python train.py --model="image classifier" --train_examples=194171 --image_size=48 --layer_scale_init=0.01
Rows from expert 15 of block 7, named by matrix and row number. Rows with one number belong to one neuron. Each number is 500 + 25 x the weight over its row's rms, rounded and kept within 0 to 999. All counts start at 0. Numbers have three digits each. After the name is the row's rms in percent of the matrix's.
# up: expert up (model.blocks.7.mlp.up, 16x64x256), inputs 128-255
# down: expert down (model.blocks.7.mlp.down, 16x256x64, transposed), outputs 128-255
up.41 112:528537494515503526490493499495501529518483486521522516500498499477490446498494511492503479536507451514513501516494495501549502462506496509438476456526517468486498514505498510505479484516488509501500500493500498537507465494482531490501492591497461500489495496572556487494506478500500465503536583466478501502508504499499525470474513512486478529503430469509530488448562497516496519539499
down.41 110:499482485511538513531500499500507500482500503500519529503505500483501500500504506483488490499502536531491496513490448499512530500500503496573544507507505464500433491506537525497517487500500507523480490500512447495482441517512500494519495413505500497538500494452500500506469537500496502474516498463501553478524498469500504493469500510500527499495510553472500474502514503475499500465489
up.42 093:490534503495514457472490553505466476504582490514500480500523503449548517498478499445502501497506505504491546491497472498519516504491507469491471515522477500536476442507499500520503541553525478498499496512532501502498504487499484543500497557531498507501514488499500502497508505512490456500528510525486534479501533479522599502492500475510489474549490480511517500444529499465500500496504
down.42 092:493526487513490531513461472500555500504500503500484504500505500526503500496501474469502502497504501468494514490513464491505485500500499502464518487511555492500469587513466498496522494500500498500599503500505480489501457512443501501467512560538500524503504479496500500535476546500507471513503532502501441504494511466500494503488503503500513497511536545455505420494502557507515500523514
up.43 114:507506515531507502491463455476536479509467502502547498535498525454541563483504521439467505519396476499453488499496476496542518495501564500535474489484490509495481483478532497488501512485492509508499501499504497497500481474480448490500507501513503502403553509499505488499492501491501529531567504497500526503496497508505430533533496483514506493498492522530517506510506498402498498495486
down.43 111:500507500476526547500499497500468500505500483500500526500509500479504500500463507497491472508537498485526485522493519471501472500500497500457474499512494508500529483490483485504505515500500495531477470500503501455501473475499507506477505522457500506519500512538500500536519484500505499493495509498513464499546511527500515598515495494500520502467496402546499588500493513501496500525606
up.44 110:466514500537499545497508503486474502493444497453479470513516512501494495485489461428480499501503511502516456510434466500516462472500477497517416528471476506472506535499527512500495485504497507566505502501505470505499436504500461515530489512527451507492471494484472479500499500500548502498469545507509524461490500498493533500505504533497501503499522555472505514501492495519502481501419
down.44 097:499514566500500468515526498500504500496501543500492512498466500507492500500522478515491484500507478466501490478483541477504520500500490495441521455577458487500501551517490506514530496500500490498504513500500526487498505511500502499499499506508500505560500516514500500523472511500507514459495517486497489514500488518500530550521502463500513495590489495495565515491488525500497500503533
up.45 115:518483497524558507523543492521531482506489491514481439501502497536506505500470485506491538502479500500482497515527517490499511507484505494481510502477500506500454465494481495457504500522494500518452501474497489439474552492527498464499516528511458481483501504495480491497496501503506505499562500442492476513506510489520368520556499525500538517500500588500510498512487478520498511500500
down.45 112:490500500524482486487503488500506500495500525500510488528472500498505500500432497521510499500517528522493498483492508491519492500500497498439519503512463506500476532497494513505494506500500495499514444500512436495500541465563500496509538504467500499463500511481500499501500554500499500509503543506497507502526499489500549501532500506500486495473503491500599510494500464502501500513500
up.46 091:554526535501494492498511527497521497488587474493454457507526485508467500501506482483489500446474515504568443509510460493501502501473502480543480509468493526470530498500498501490496502499476499514510498503506504546500501526495564500489409441535469479523539467501503514493499510501496499499497520487490492445473499527491534495508531507500514508508530492490498518521521478514502518474537
down.46 105:490501549493482516499497501500509500492500502500515512483518500478500500500503481451484499500489467500545502474523491508505497500500505498501464497500514499500500468546510493510488508500501517497588467500540549495500518469547500487514552500477500500484500487530500500474469452500495545502492559505502504500446487474500475484512506519500499542558505511505431505501498495521544500504473
up.47 113:527509499513497493471451561501504480497496497503447494475500495504496499471525500500492469500445501500448526500460488464489498510501393542500568508494499501494500501513504510506490494500481494491525501521484496505500462495495498498498483485485504482513509492502522499496500500485436486508539480514461491572498500470498440510476511480499498508498555503502526503486497502520495501505483
down.47 119:516548469525492504481511510500589500481500454500508500485553500495500500496520498456489503486515477526526509487503506541526481500500478499468466549538445498500531460524497470464444552500500491489504572500499520583508465455418498505546491512498500484542501497512500500451522474504509512474521486498499540484492487460500532472497500541500482495517470511489503483500504533498467500496495
up.48 082:545569506490512496495509461515516551494533510496474495514514515498498506484484427486478507487533475498476513511489553469536542500486492500518505461492509467530437505500537503511483535530479499502509506503519498513500489527477426508500526484500569499494513516397494496494484514494552471508500499455478493497485497491506497499475491519501493497486532541481485489497441469497484476440497
down.48 091:496483477485504530496519480500481500492500496500497504488494500480505500499556553541527501480495521437519486522498508484543495500500500499493514501518562540500483518455494503488461540501500511486558495500481510483502493499471510509500467447567500517499500538512500500495517564500507483490487497497505459509458501460500472504540500503500471496456488527513534515501503489510483500475496
up.49 083:452446499508510549515494498460502549525522529522464501457561501527505555491499487443477490500562449517506477485501487494494496512500519496484528508499502501494520457510499489512493522501500500460506498500497485487498501464499500500481466497503542496485502483477601506503500500504493498499436486536514432516493509503494543489453480464499513512485516494505500506446436453492502514515493
down.49 083:516484510507509510508477484500461500483500532500487515538442500497494500505519484463512501502546505489532508548515500490492539500500500499455473503553436507500512472503508476476459505500499489468491508500502487487497493539480499501514513507549500501528500425541500500492498598500520493544546493496505493492536516501500492472526500538500481508507502523510499501517512513495499501513502
up.50 106:492568488511510499462477456547496467502491522500477506520505498525498457500460502516516468496535500497493475509467524485514499480529547497480500462524523498500484504498491432515506470504501501499473502504500510469504497434501524509510492571508496520463488493500405500497496495512492492497525518443503513507461500459513546528496510514498496520523476531464540469499497522512502520509514
down.50 107:484501503497513524492483494500488500487501510500510510482518500500501500498434506518508516493494545504516478498478490503536471500500502501586530509443534487500489541501542484502475515500499500513477500500501474485502484497507499503511484474458500539451499489499500500492484460500504494495495489506502568490496484464500576475457500441500516499524564477514500458500500494503489500466492
up.51 096:483512500500510489508482506503510472464501476470507491503527521468500500483496493438489565499306553507557472498502497509560508495505495500473498499528495528488471489510526499466512478523508499516480490501500476531499505558529483505510500449498500442519497507500504500508483501499470501503499493497468548470502503500512515527503502492504572476499503465499491479481505499477490504564491
down.51 093:506478492497503579526496453500504500500503485500498484490490500517530500500525487514457510499553514503500531499526497500456500500500502500548475448571494465500552467497468522490541488500500494492452461500494525532500478504489509505484509510513500507505500518465500500490503530500477482531495511501497499486527487514500435496587500479500494501485500445517428492507501496502479500482503