Weights of a small image classifier: width 256.
Rows from block 9 of a small image classifier, named by matrix and row number. Rows with one number within an expert belong to one neuron, the router's apart. Each number is 128 + 32 x the weight over its row's rms, rounded and kept within 0 to 255. All counts start at 0.
After each expert's rows are labels from the 100 images, of 14848, where the router gives the expert most weight on average: "strongest on" is what is common among them. Only what is clearly more common there than usual is listed. The data: microscope photos of single blood and bone marrow cells. In brackets: how many of the 100, against the usual share in percent.
# router: slot weights (model.blocks.9.mlp.router.weight, 16x256, trained with AdamW), inputs 128-255
# up: expert up (model.blocks.9.mlp.up, 16x64x256), inputs 128-255
# down: expert down (model.blocks.9.mlp.down, 16x256x64, transposed), outputs 128-255

# expert 13
router.13 [138 160  84 134 186 105 132 114 157 160 112 152  99 145 185  96 131 176 136 161 193 118 107 148 161  82 153  83 111 139 158 186  91 135 140 134 135 125 169 160 143 105 148 122 187 106 176 111 168 100 160 106 168 133  60  83 126 148 125 157 154 152 199 171 110 143 105 175  91  66  85  63 153 151 156 125 150 169 161 142 106 118 163 108 177 118 104  69 177 176 135  68 158 106  76 130  94 109 141  98 106  97 109 147 162 133 135 104  90 144 170 207 129 152 177 156  96  84 127 104 146 157 129 138 151 159 148 151]
up.0 [192 162 145  72 120 141 128 159 153 146 136 120 115  65  72 142 215  71 144  66 128 112 103 144 124 161 156 160 148 120 143  84 170 165  82 128  84 117 166 140 129 128 122 149 116 133 191 133 141 115 100 122 114 143 122 125 114 157  92 120  73 128 144 129  49  74 123 116 124 120 172 128 158 131 136 128 113 127 119 147 102 179 116 109 127  97 133 119 134 125 132 157 157 115 138 117  69  40 123 150 133 101 141 151 125 136 255 150 111 114 113 144  66 163  92   0 187 132 124  96 112 116 114 101 127 154 124 137]
down.0 [124 128 140 122 133  38 133 107   0 123 228 132 119 109  87 128 129  84 172 170 128 129 127 128 171  87 167  73 128 128 128 128 129 107 158  99 162 146  84 108 151 146 128 128 128 112  89 124 113 171 174 159 134 120 136 114 108 118 120  89 149 128 172 128  84 128 164 128 167 110 128 128 193 107  89 139 136 163  44 128  80 128  93 115 187 153 125 111 128 128 131 117 128 128 129 105 153 110 128 140 158 139 133 128 124 128 151  51 148 128 108 164 120 122  99 248 140 155 122 128 128 128 116 123  70 128 121 174]
strongest on: cell type: lymphocyte (58 vs 15.2)

# expert 6
router.6 [176 122 149 113 129 130 172 132 156 135  81 181  95 176 169 159 139 165 108 172 103 149 131 151  94  83 150 109 164 108 137 147 132 139 146 114 138  60 146 104 143 138 133 135  96  66  68 163  99 111  95 114 171  79  70 134 116 126 170 172 163 149 129  74 133 140 160 170 156 115  78  65 129 100 162 120 127 127 184  95 148 143 105  98 164 135 130 119 168 141 142  46 108 124 161  62 132 214 136 134 195 129  84 135 102  99 114 177 122  84 117 154  99 131  98 135 100 178 174 123 136 170 140 173 174 110 116 194]
up.0 [177 134 128 113 143  60 109 104 106 120 128 129 139 119 132 127  91 133 143 164 127 128 123 104 127 130 133  85 149 129 134 130 105 155 127 121 128 142 138 128 129 139 127 143  40 126 117 130 120 170 130 128 122 128 118 150 246 137 127 132  99 124 128 127 127 212 135 128 129  88 154 153 139  55 137 125 144 128 151 135 129 128 120 122 225 104  97 173 128 111 134 134 132 155  90 102  65  66 151 126 128  89  99 130  89 122 116 129 136 127 252 132 128 127 156  90  90 183  93 165 133 113 105 206 138 128 127 129]
down.0 [121 128 121 153 150 118 158 179 186 128  89 127  95 127  87 128 129 121 119  95 128 128 126 128 146 143 143 142 128 128 128 128 128 140 134 164 131 134 154  94 128 110 128 128 159 160 110  80  77 117  89  82 139 151 128  74  83 128  83 130 123 128 112 128 127 128 151 128 198 150 128 127 142 139  80 125  83 137   0 128 233 128 125 140 130  98 107 128 128 131 168 152 128 102 122 132 146 141 128  17 139 125 119 128  83 128 174 133 104 128 116  95 128 125 182 172 111 129 136 141 128 128  44 133 106 128 111 149]
strongest on: cell type: artefact (59 vs 9.8)

# expert 2
router.2 [ 81 161 170  97  82 121 138 165 160 107 112 127 123 155  91 164  67 115 110  89  98 149 119  87 137 142  98 113 124 143 112  52  88  77 121 109 121 133 104 145 123  96  69 167 163 126 128 144  77 157  76  93 142 125 182 183 165 150 143 124 119 163  86 124 111 188 162 180  93 160 131 135 124 156  98 112 122 147 181  78 119 132 102 162 162 156 168 139 163  96 167  60 177 112 156 137 148 192 173 127 182 150 109 111 165  67 138 142 127 196  72 118 127 137  98  98 155 112 124  89 174 106  74 113 131 148 104 118]
up.0 [ 88 206 107 184 177 149 127  57 128  80 132 102 154 134 143 115 161 120 109 151 127 126 131 127 133 116 157 119  76 134 113  58 194  79 129  82 133 224 122 121 107 162 202 124 150 125 126  74  98 115 139 134  71 194 141 159 145 170 110 125 118  90 128 127  84 202 127 138 130 148 117 131 145 179 100  74 105 128 120 179 114 126 102 110 134 140 146 116 132 114 144 120  84 190 115 150  70 123 109 110  55  69  93 131 129 127 133 169 130 120 149 135 122 122 129 133  44 145  94 122 123 181  94 127 127 166 121  85]
down.0 [136 128 120 138 149 142 131 173 103 128  99 126  65 130 123 128 149 134 146 127 128 128 133 128 128 208  61  82 128 127 128 134 128 151 132 135 112 136 125  97 102 136 128 128 139 130  87 100  95 255  59 144 146  12  61  87  86 132 123 212 145 128 153 128 128 128  92 128 148 159 128 128 168  60 115  91 130 162 144 128 129 128  99 121 129 136  99 126 128 133 152 118 128  95 128 127  95 124 128 162 120 112 179 128 185 128  94 105 131 128 166 127 128 140  83 158 153 129 197  86 128 128 108 173 117 128 119 109]
strongest on: cell type: segmented neutrophil (42 vs 20); cell type: band neutrophil (34 vs 5.6)

# expert 0
router.0 [124 172 187 152 114 120 156 160 179 135 146 135  76  84 152 139 147 138 172 131 156 175 132 173 156  84 136 137 159 136 132 100 173  99 146 104 159 122 138 130 105 170  94 138  78 128 167 138  89  95 148 115 193 141 117 192 145 147  93  79 128 123 174 124 107 144 154 172 145 141 129 157 164 130 122 115 165 162 156  62 166 151 101 148 125 150 116 190 132  92 161  85 159 168 161 114 161 152 154  61 168  78 141  85 161 156 180 107 117 147  80 127 126 138 134 142 143 132 101  79 163 133 101 115 177 143 104 171]
up.0 [125 114 101  80 125 128 101 118 134 127  86 202  95 114 116 121  61 175 126  64 132 128 139  80  84 171 127 133 110 145 133 109 144 123 161 129 130 139 125 132 107 122 180 134 112 129  66 106 192 135 124 106 155 148 140 159 226 141 165 142 152 130 129 159  17 128 184 117 143 137  40 124 105 234 129  69 130 129 136  78 179 137 126 110 180 126 171 140 137 125 117 125 129 141 118 105 129  61  85 135   0 155 109 139 142 126 201 117 110 185  76 143 128  99 108 160 127 158 168 104 114  90 167 110 131 129 101 113]
down.0 [155 128 132  99  57 127 157 168  97 128 186 128  76 146 215 128 144 129  92 117 128 127 128 128 121 127 177 122 128 128 128 127 128 102  94 162  85 127 134 138 127 146 128 128 128 156 153 112  76 147 122 110  85 120 121 124  99 124 123 164 136 128 158 126 127 128 100 128  62 185 128 128 175 134 103 125  96  11 198 128 180 128 115 167  81 185 138 128 128 128 128 255 128 122  84 165 130 128 128 158 120 121 134 128 134 128  54 124 144 128 108 106 131 113 129  66 137 123 128 106 128 128 156 129 103 128 145  55]
strongest on: smear: peripheral blood (100 vs 16.2); cell type: segmented neutrophil (55 vs 20); cell type: platelet (31 vs 1.1)

# expert 3
router.3 [106 127 145  99  89 156 144 166 185 140 126 184  93 105 134 165  97 149 103 116 187 128  83  74 110  92  74 167 155 128 105 115 104  78 161 137 121 103 109  85 107 100  89  92  77  92 105 138 155 161  84 106  78 143 185 130  99 129 118 101 164 146 134 148 120 215 161 126 185 152 127 156 171 127 143 143 172 172 127 122 136 122 142 152 158 122 151  93 182 136 146 129 147 115 147 104 161 222 146 115 197  80 119 103 191  81 164 109 129 163 116  85 125 162 124 130 103 111  99  99 122 173  61 184 122 107 112 156]
up.0 [154 124 129  91 130 125  93 124 173 186 155  82 148 106  37 127  93 138 119 124 147 187 158  93 157 131 138 186 133 126 108 118 182 130  89 101 127 109  93 121 101 132 179 184 123 141 224 146 130 157  83 123  92 146 151 126 182 121 128 152 127 119 128 118 128 130 108  38 124 109 153 152  99 167 110 174 124 125 128  23 131 130 130 121 123 127 136 129 142 130 102 128 125 108 121 145 110 132 122  99 142 136 143 134 155 103 125 124 176 136 112 132 128 126 130 183 190 168 115 138 112 110 123 131 127 134 127 143]
down.0 [127 128 126 121  99 138 122 147 101 128 103 128 116 137 168 128 187 130 105 134 128 125 128 128 128  62 121 150 128 128 128 125 128  48 117 151 118  86 139 124  42 153 128 128 133 128 155 164  50 122  85 126 144  66  93 150 118 114 119  73 119 128 133 128 135 128 126 128  85  66 128 128  97 179 129 116 128  64 111 128 141 128 119 145 133 133 107 125 128 128 160 254 128 133 110 137 140 116 128 113 171 121 112 128 139 128 219  76 128 128 154 185 128 127 111 182 231 128 132 134 128 128 126  63 126 128 129  92]
strongest on: smear: peripheral blood (100 vs 16.2); cell type: segmented neutrophil (50 vs 20); cell type: band neutrophil (33 vs 5.6)

# expert 10
router.10 [111 117  75 118 148 115 102 153 215 166 167 177  90 165 128 186 127  87  70 180 165 120 116 187 116  99 185 143  90 125 100 150  98 145 154  53 121 104 147 134 115 151  96 124 122  79  90  93 168 116 138 184 160 146 103 146  81 156 114 105 173 138 198 158 139 124 136 106  89 132 139  84 177 134 107 181  91  98  99 123 162 124 152 118 121 142 149 122 143 119 105  85 123 181 103  68 170 163 154 122 139 101 111 133 151  88 140 116 151 112 111 148  90 151 174 118 121 150 142 122 200 177 107 183 166 104 124 186]
up.0 [117 114 130 147 161  88 124 143 101 126 107  67 141  53 116 175 130  70 128 200 135 137 140  78 133  85 101 231 126 114 132 127 127 148 140 157 136 122 110  80 125 144 103 118 133 132  84 109 214  99 144 142 128 101 139 145 135  31 118 131 147 141 143 127 111 131 129 128 128 130 128 130 141 131 136 164 123 129 187 125 102 126 108  59  62 144 182 145 126 128 134 129 125 140 128 108 123 144 153 125 122 140  74 129 106 133 151 163 104 114 130 125  43 100 151  34 188 126 136  95  51 109 118  93 128 131 126 117]
down.0 [150 128 149 125 133 161 130 110 108 128 109 129 102  86 145 128  70 122 172 132 128 124 127 128  79 115 131  59 128 128 128 128 129 191 128 153 119 111 108 139  89 203 128 128 124  92 193 161 244 136 152 130 133 114 105 128 175 117 103 127 129 128  76 128 139 128 135 128 137  74 128 128 137  63 193 131 143  88  42 128 103 128 127 124 114 166 124 115 128 128  94 101 128 148  70  39  49  94 128   0  92 116  89 128 138 128  81 180 148 128 128 151 128 104  56 138  82 145 132 110 128 128 109 108 155 128 157 142]
strongest on: cell type: eosinophil (66 vs 4.2); cell type: promyelocyte (28 vs 6.4)

# expert 15
router.15 [109  81 157  61 137  87 116 161 113 111  53 169 127 150 102  21  93 156 133 152 160 128 144 115 198 102 117  94 165 128  96 140 177 124 127 125 134 189 105 108 102 173 124 142 149 141 212 110 163 131 106 120 150 119 108 110 108 117 103  75 133 124 187 124 166 137 130 139 190 130 159 132 151 155 124  97 101 139 165  50 171 150 148 153  73 154 106 155 142  81 158 137 136 103 142 103 136  73 172 165 113 124 100 113 145 147  99  90 127 189 127 161 108 177 165 100 125 151  64 157 165 153 143 154 159 135 124 102]
up.0 [123  82 120 116 142 107 124 137 132 161 127  92 126  84 255 128  93 131 128 122 128 182 152 158 129  98 151 150 223 166 132  36 153 127 125 113 153 101 117 143 136 176 164 128 129 130 121 168 126 128 122 121 103 135 162 128 136 131 149 162 126 131 124 128 141 134 139 134 121  88 154 124 140 148  93 178 124 128 126 196  41 181 135 113 103 129 133 147 117 147  87 122 127 137 139 124 134 191 105 128 101 152 141 152 164 157 135  85 118 131 149 135 122  96 132 117 130 141 169  77 131 138  75 129 122 120 129 140]
down.0 [ 96 128 128 137 202   0 134 144 123 127  49 128 140 137 103 128 179  89 123 112 128 128 128 128 169 112  55 163 128 128 128 128 128 130 120 128 136 127 169 119 120 135 128 128 133 124 244 171 175 152  65 129 144 126 110 134 138 128 129 148 129 128 148 128 157 128  63 128 134 209 128 128 133 126 168 128 106 116 135 128  64 128  92 113  84 110 153 136 128 128 134 103 128 127 121  74 118 137 128 124 125 129 133 128 139 128 133 113 153 128 135 138 128 114 132 171  99 126 247 134 128 128 111 102 148 128 142 123]
strongest on: cell type: erythroblast (47 vs 14.3); cell type: lymphocyte (44 vs 15.2)

# expert 12
router.12 [116 170 158 136 158 133 122 125 106 161 116 146 137 166 139 103  66 130 188  94 138 140 103 133  91  68 135 102 131 135  97  72 145 121 145 186 128 127 127 128  76 141  98  78  70 106 106 133 121  83 128 108  88  78 134 127 120 113 114 112 129 163 109 143  83 207 113 170 124 149 121 148  97 114 134 116 172 130 169  75 135 153 134  88 120  64 180 171 135 137 153  88 156  93 103 153 155 176 154 103 166 160  69 106 148 146 122 103 116 188 105 119 158 150 130 161  95 113 149 155 159 154  99 145 125  97 175  80]
up.0 [198 109 123 158 106 116 120  85 135 142 169 138  80 133 132  91  75 125 125 128 116 139 128 159 132 137 148 116 163 128 127 105 132 128 213  66 154 153 129 118 112 122 124 132  85 117  92  98 119 129 145 128 103 237 147 135  81 156  53 111 134 107 109 124  80 128 142 155 128 122 121 138 115 110 102 109 124 117 152 142 143 133 101 168 127 122  69 117 133 140 181 212 119 160 132 150 232  91 140 128 123 149 103 129 120 134 157 135 129 127 149 127 124 119 128  80 107 173 164 129  95  97  94 122 116 129 129 179]
down.0 [131 128 133 133 159   0 124 126  55 130 110 129 144 135 151 128 141 165  52 117 128 127 128 128 139 150  68 116 128 128 128 129 128  30  88  96 131 147 136 140  88 146 128 128 127 140  98 109 145 209  55  23 121 123 128 152  19 131 127 137 159 128 158 128 103 128  84 128 134 149 128 128 162 160  99 117 136 153 196 128 130 128 148  77 102 194 165 132 128 128 129 128 128 141 123 101 179 117 128 137 111 129 174 128  68 128 170 153 172 128 116 141 129 151 120 115  78 120 123 174 128 128 110  87 126 128 142 135]
strongest on: cell type: promyelocyte (33 vs 6.4)

# expert 14
router.14 [163 111  90 108 105 125 155 140 130 170  95 166  89 184 151  74 166 118  85 127 151 122 127 159  95 109  84 135 137 115 172 190 180 152 108 109 106  81 167 149 116  92 110  91 137 144 119 147 175  90 135 143 107 134  96 112  73 148 150 102  99 150  97 166 124 128 122 129 156 194 119  99 125  87 193 188 102 101 169  93 111 129 211 161 154 122 132  92 166 172 118  85  71 153 118 109  92 108 117  86 125  77 121 140 138 134 149 118  90  97 121  85  55 186 191 149 115 162 125 138 142 141  89 153 121 192  93 114]
up.0 [128  22 123 128 123 173 113  76 102 165 163 110 174 148 120 138 145  70 129 125  92 131 132 155 129  64  78 180 135 144 128  75 131 132 167 110 132 163 134 139 178  90  98 119 142 126 211 133  36 177 174 103 140 116 128 157 129 127  38 132 161 145 128 105 122 118 129 126 121 114 173 104 151 131 126 137 127 128 140 222 106  92 159 152 131 125 133 143 121 128 125 116 125  28 128  96 223 153 111 125 129 100 139 128 103 157 165 162 139 134 131 128 177 138 127 137 156 201  69  80  65 168 123 123 128 140 147 134]
down.0 [125 128 131 152 138   0 154 158 126 130  55 128 113 163 103 128 144 129 148  93 128 128 131 128 140 139  85  87 128 128 128 127 128 104 132 127 157  97 184 166 101 172 128 128 128 122  65 157 123 145  60  42 121 141 114 132 135 133  90 131 108 128 153 128 129 128 132 128 146 131 128 128 122 164 127  87 125 163 124 128 102 128 164  51 140 102 141 133 128 128  88 170 128 129 131 174  66 128 128 152 156 130 201 128 112 128 107  81 115 128 189 156 129 170  54 153  75 117 155 149 128 128 124 104  95 128 116 202]
strongest on: smear: peripheral blood (92 vs 16.2); cell type: eosinophil (82 vs 4.2)

# expert 7
router.7 [ 97 122 115  94  71 104 128 120 119  98 132  95  80 113 154 182  88 110 124 108 121 136 106 100 102 156  87 123 126 134 119  81 134  84 157 137 131  95 112 144 106  79 180 103  86  99 106 112  95 123 159 161 159 111 189 158 155 156  89 109 155 165  81 157 169 180 146 135 159 167 149 143 146 152 179 156 150  84 124  71 156 126 165 175 165 155 134 192 162 118 155  87 127 163 101  85 148 154 180 130  85 136 140  82 119 126 143  93 149 146 128  62 124 183 112 107 113 135 121 102 134 137 124 142 159  89  94 189]
up.0 [ 89  32 137 123  97 129 111 133 118 131 111 105  61 128 117 108 108 126 115 123 127  89 110  98 136 194 130 156  85 160 122 143 122 142 128 132 110 124  74 113 116 103 130 131 170 138 122 117 101 221 144 138 123 136 100 128  76 157 108 131 106 125 127 162  74 182 127 144 128 147 219 142 158 197 135 122 108 133  91  79 138  86 156 138 100 112 255 106 123 142 117  98 127 104 174 125 128 105 153 155 117 200 134 137 121 107  98 125 128  95 131 119 133 130 141 203  17 128 151 127 141 160 107 211 115 143 119 138]
down.0 [133 128 146 118 108 104 120 103 134 125 112 126 125  64 146 128 109 175 193 112 128 129 128 128 127 119 159  72 128 128 128 128 127  77 129 142 157 129 136 138 159 108 128 128 129  62 137 104 198 158 164 143 115 116 152 121 129 140 135 123 115 128 117 128 128 128 106 128 142  19 128 128  65 110 223 151 115  58 113 128 122 128 137 166 120 109 115 129 128 128 177 200 128 147 136 116 122 121 128 122 113 128 114 128 125 127  67  67 169 128 146 105 128 145 158 132 119 129 151 131 128 128 156  98 168 128 182 101]
strongest on: smear: peripheral blood (100 vs 16.2); cell type: segmented neutrophil (94 vs 20)

# expert 1
router.1 [169 137 168  81  94 150 159 158  67  84 160 147 142 161 162 155 106 112 122 121 121 154 151 146 135  78 136 106  88 122 129  84 125  90 133  97 140 138 115 139 130 141  74 127  63 131 113 114 116 145  60 154 135  75 157 118 133 158  51 189 137 125 110  84 158 146  51 140 110 141 158 174 149 167 166  96 112 116 117 107 157 144 147 122 147 185 165 143  84 189 119 157 149  88 152  78  98  67 174 117 128 110 102 108 100  86 153 166 116 104 192 152 135 171 139 147 155 131  78 100 131 169 161 109 122 141 100  99]
up.0 [206 133 103 153 186  44 146 139  91 127 119 112 104 141 135 154 172 160 126 122 132 128 117 131 129 206 170  68 139 140 126  47 132 147 128 140 120  72 121  64 129 105  75 180 145 129 204 103  72 106 124  96 142 133 123 128 143 139 112 107 143 128 132 130 153  57 112 100 154 125 146 134 121 137 133  87  88 142 126  87  54  90  89 148 132 137 120 138 125 131 125 128 128  85 156 132 141 134 124 125 129 128  91 128 103 129 127 110 202 152  40 127 139 128 127 255 111 115 131 131 118 140 113 128 118 135 152 156]
down.0 [121 128 129 141 138 123 115 134  72 129 170 128 156 121 183 128 146 154 134 122 128 135 123 128 128 214 152  67 128 127 128 128 130 171 135 100 126 125 149  67 153 103 128 128 128 113 110 187 144 154  71  61 119  75 133 147 252 135 117 113 111 128 157 128 145 128 188 128 117  55 128 128 115  72  97 162 125 216  57 128  89 128 127  96 148 135 133 137 128 128 149 141 128 137 203  99 113 129 128 117 164 122 121 128  81 128 154  87  80 128 152 128 128 159 157 126  94 108  86  81 128 128  94 131 128 128 133  67]
strongest on: smear: peripheral blood (63 vs 16.2); cell type: myeloblast (25 vs 1.9)

# expert 4
router.4 [124 158 100 147  97  71 150 132 193 109 142 131 175  98 104 139 147 167 125 134 153  97 102 117  97  69 115  64 189 115  70 130  91 136  80 100  94 123 123 135  79 117 134 170 118 180 125 179 135 144 164 124  88  77 107 169 137 140 157  95 123 193 112 156 111 207  89 199 147 178 141 129 121 105 149 188 156 208 140  79 122 174 127 125 138 146 135 157 151 108 152 148 144 202 123 111 178 156 148 140 143 149 160 103  92 165 124  74 105 113 181  93  83 141 172 152 156 169 165 154 162  99 143 154 146 168 174  98]
up.0 [156 157 149 190 141 168 153 161 116 122 165  57 133 168 108 137 164  53  97 122 111 137 128 130 129 129 124  63 139 104 128 136 141 169 114 168 123 165 120 110  81 148 126 123 152 128 129 141 145 180 126 148 126  47  90 152 104  37 116 204  82 154 145 132 187 123 161 117 130 130  99 116 166 124 118 157  92 141 129 213 179  48 115 126  79  42 128 204 145 128  97 130 135  50 153 126 130 130 133 119 138  83  94 111 136 130 182 148 165 131 123 133 130  96 156  58 137 106 116  55 123  80 162 145 126 157  89  98]
down.0 [114 128 182 131 122 110 110 112  99 127 162 128 131 122  79 128 100 144  84 123 128 127 129 128 110 119  99 142 128 128 128 127 128 131 123 122 106 145  89 127 190 122 128 128 137 113  35 129 138 192 124 181 130  70 134  99 210 131 121 150 119 128 113 128 141 128  81 128  52 184 128 128 162 119 207 174 133 118  75 128 137 128 165 118 106 129 122 132 128 124 238 235 128 122 100 158 136 140 128  97 120 119 168 128  88 128  71  17 136 128 148  91 130 146 102 172 227 122  76 123 128 128 105 140 128 128 144  81]
strongest on: cell type: artefact (45 vs 9.8)

# expert 8
router.8 [117 113 135  95 104  68 163 115  67  89 111  82  98 105 104 122 172 199 123  98 136 152  80 125 125 121 135 149 123 148  97  72 104 108 176 105 119  86 159 117  89 116 163 179 155 124  91  71 157 113 198 113 132 104 113 119 168 170 136 142 125  98 122 206 110 130 122 151 110 115 148  69  55 124 158 127  94 103 105  97 145 152 174  76  94 131  82 115 130  92 149 103 134 168  37 184  97  80 163 125 120 163 131  67 121 135 119  94  88 153 110 164  83 183 110  75 107 145 145 162 178  97 166 120 110 154 100 136]
up.0 [245 128 137 102 151  97 102 168 173 125  76  39 118 128 153 131 125 109 130 134 105 170 136 115 119 164 161  69 110 126 128  52 116 165  93 128 124 124 124 166  57 116 152 125 101 144  83  61  94 152 115 126 141 211  58 130  78 152 113 128 137 128 147  93 170 130 129 139 119 136 140 121 142 139 110 189 128 115 129 124 144 135 132 184 144 129 104 188 128 146 182 124 137 112 154 158 139 140  90 141  92  78 109 126 128  82 180 158 142 128 208 128  97 125 152 109 141 181 135 102 119 185 114 133 142 145 125 116]
down.0 [128 128 131 124 142 157 127 107 135 127  92 127 129 136 192 128 153 132 176 161 128 127 129 128  66 126 153 159 128 128 128 122 128 140 139 122 103 149 129 126 172 133 128 128 130 130 173 145  95 154 136 150 121 135 182 130 137 102 128 166 134 128 138 128  85 128 103 128  98 156 128 128 145 107 150 116 157 141 147 128 217 128 102 120 104 104  90 140 128 129 141 111 128 134 129 175 255 132 128 249 128 139  96 128 101 128  80  83 177 128  92 104 123 171 124  89 128 129 130 131 128 128 144 160 180 128 124  84]
strongest on: cell type: artefact (91 vs 9.8)

# expert 5
router.5 [112 137  85 158  70  74 107 112 174  75 177  95  76 143 122 169 111 101 151 173  98  79 133 136  83 138 139 119 162 123  68 162 110 174 146 147 129 158 132 140 134  75  95 144  86  69  98  86  90 137  92 143 140 150 128 122 156 179 156  81 168 125 170  93 117 117 162 108 106 132 126  90 110  86 136  74 157 107 117  76  93 146 140 118 142 146  86 174 158 104 165 155 186 178  93 110 174 117 142 132 177  96 105 118 136  79 118 113 119  91 176 104  71  87 117  91  66 144 133 147 175 143 154 135 158 166 146 146]
up.0 [108 107 111 128 127 131 139 125  90 158 132 122 126 135  69 125  50 135 125  81 127 106 125 129 129 170 109 140 124 143 130 100 134 188  75 144 100 133 144 117 170 129 129 122 124 127 116 140 107 162 125 139 139 128 126 126  89  31 141 123 139  92 130 122 116 233 112 129 103 116  95 136 128  99  72  41 125 108  73 200 172 103 128 128  75 116 116  78 128 128 177  81 142 136 201 109 100 120 114 128 122  33 133 129 124 131 163 113  94 134 107 127 188  72 127 171 128  97 126 126 127 168 185  24 154 146 132 150]
down.0 [137 128 121 120 134 153 141 133 139 134  60 132 105 189 166 128 147 129  63 139 128 128 128 128 145  82 152 131 128 128 128 128 128 142 103 111 191  90 152 143 134  83 128 128 135 124 159  72 158 156  60 112 118 110 120  91 238 128 123 158 158 128 121 128 120 128 170 128   0 213 128 128 186 148 121 191 128 134 146 128  95 128 141  93  98 121 114 130 128 124 125 107 128 134 106 122 121 136 128 114 100 146  92 128 209 128 164  72 137 128 166 118 121 144  54 208  66 153  90 125 128 128 121 100 143 128 121 106]
strongest on: cell type: plasma cell (36 vs 3.6)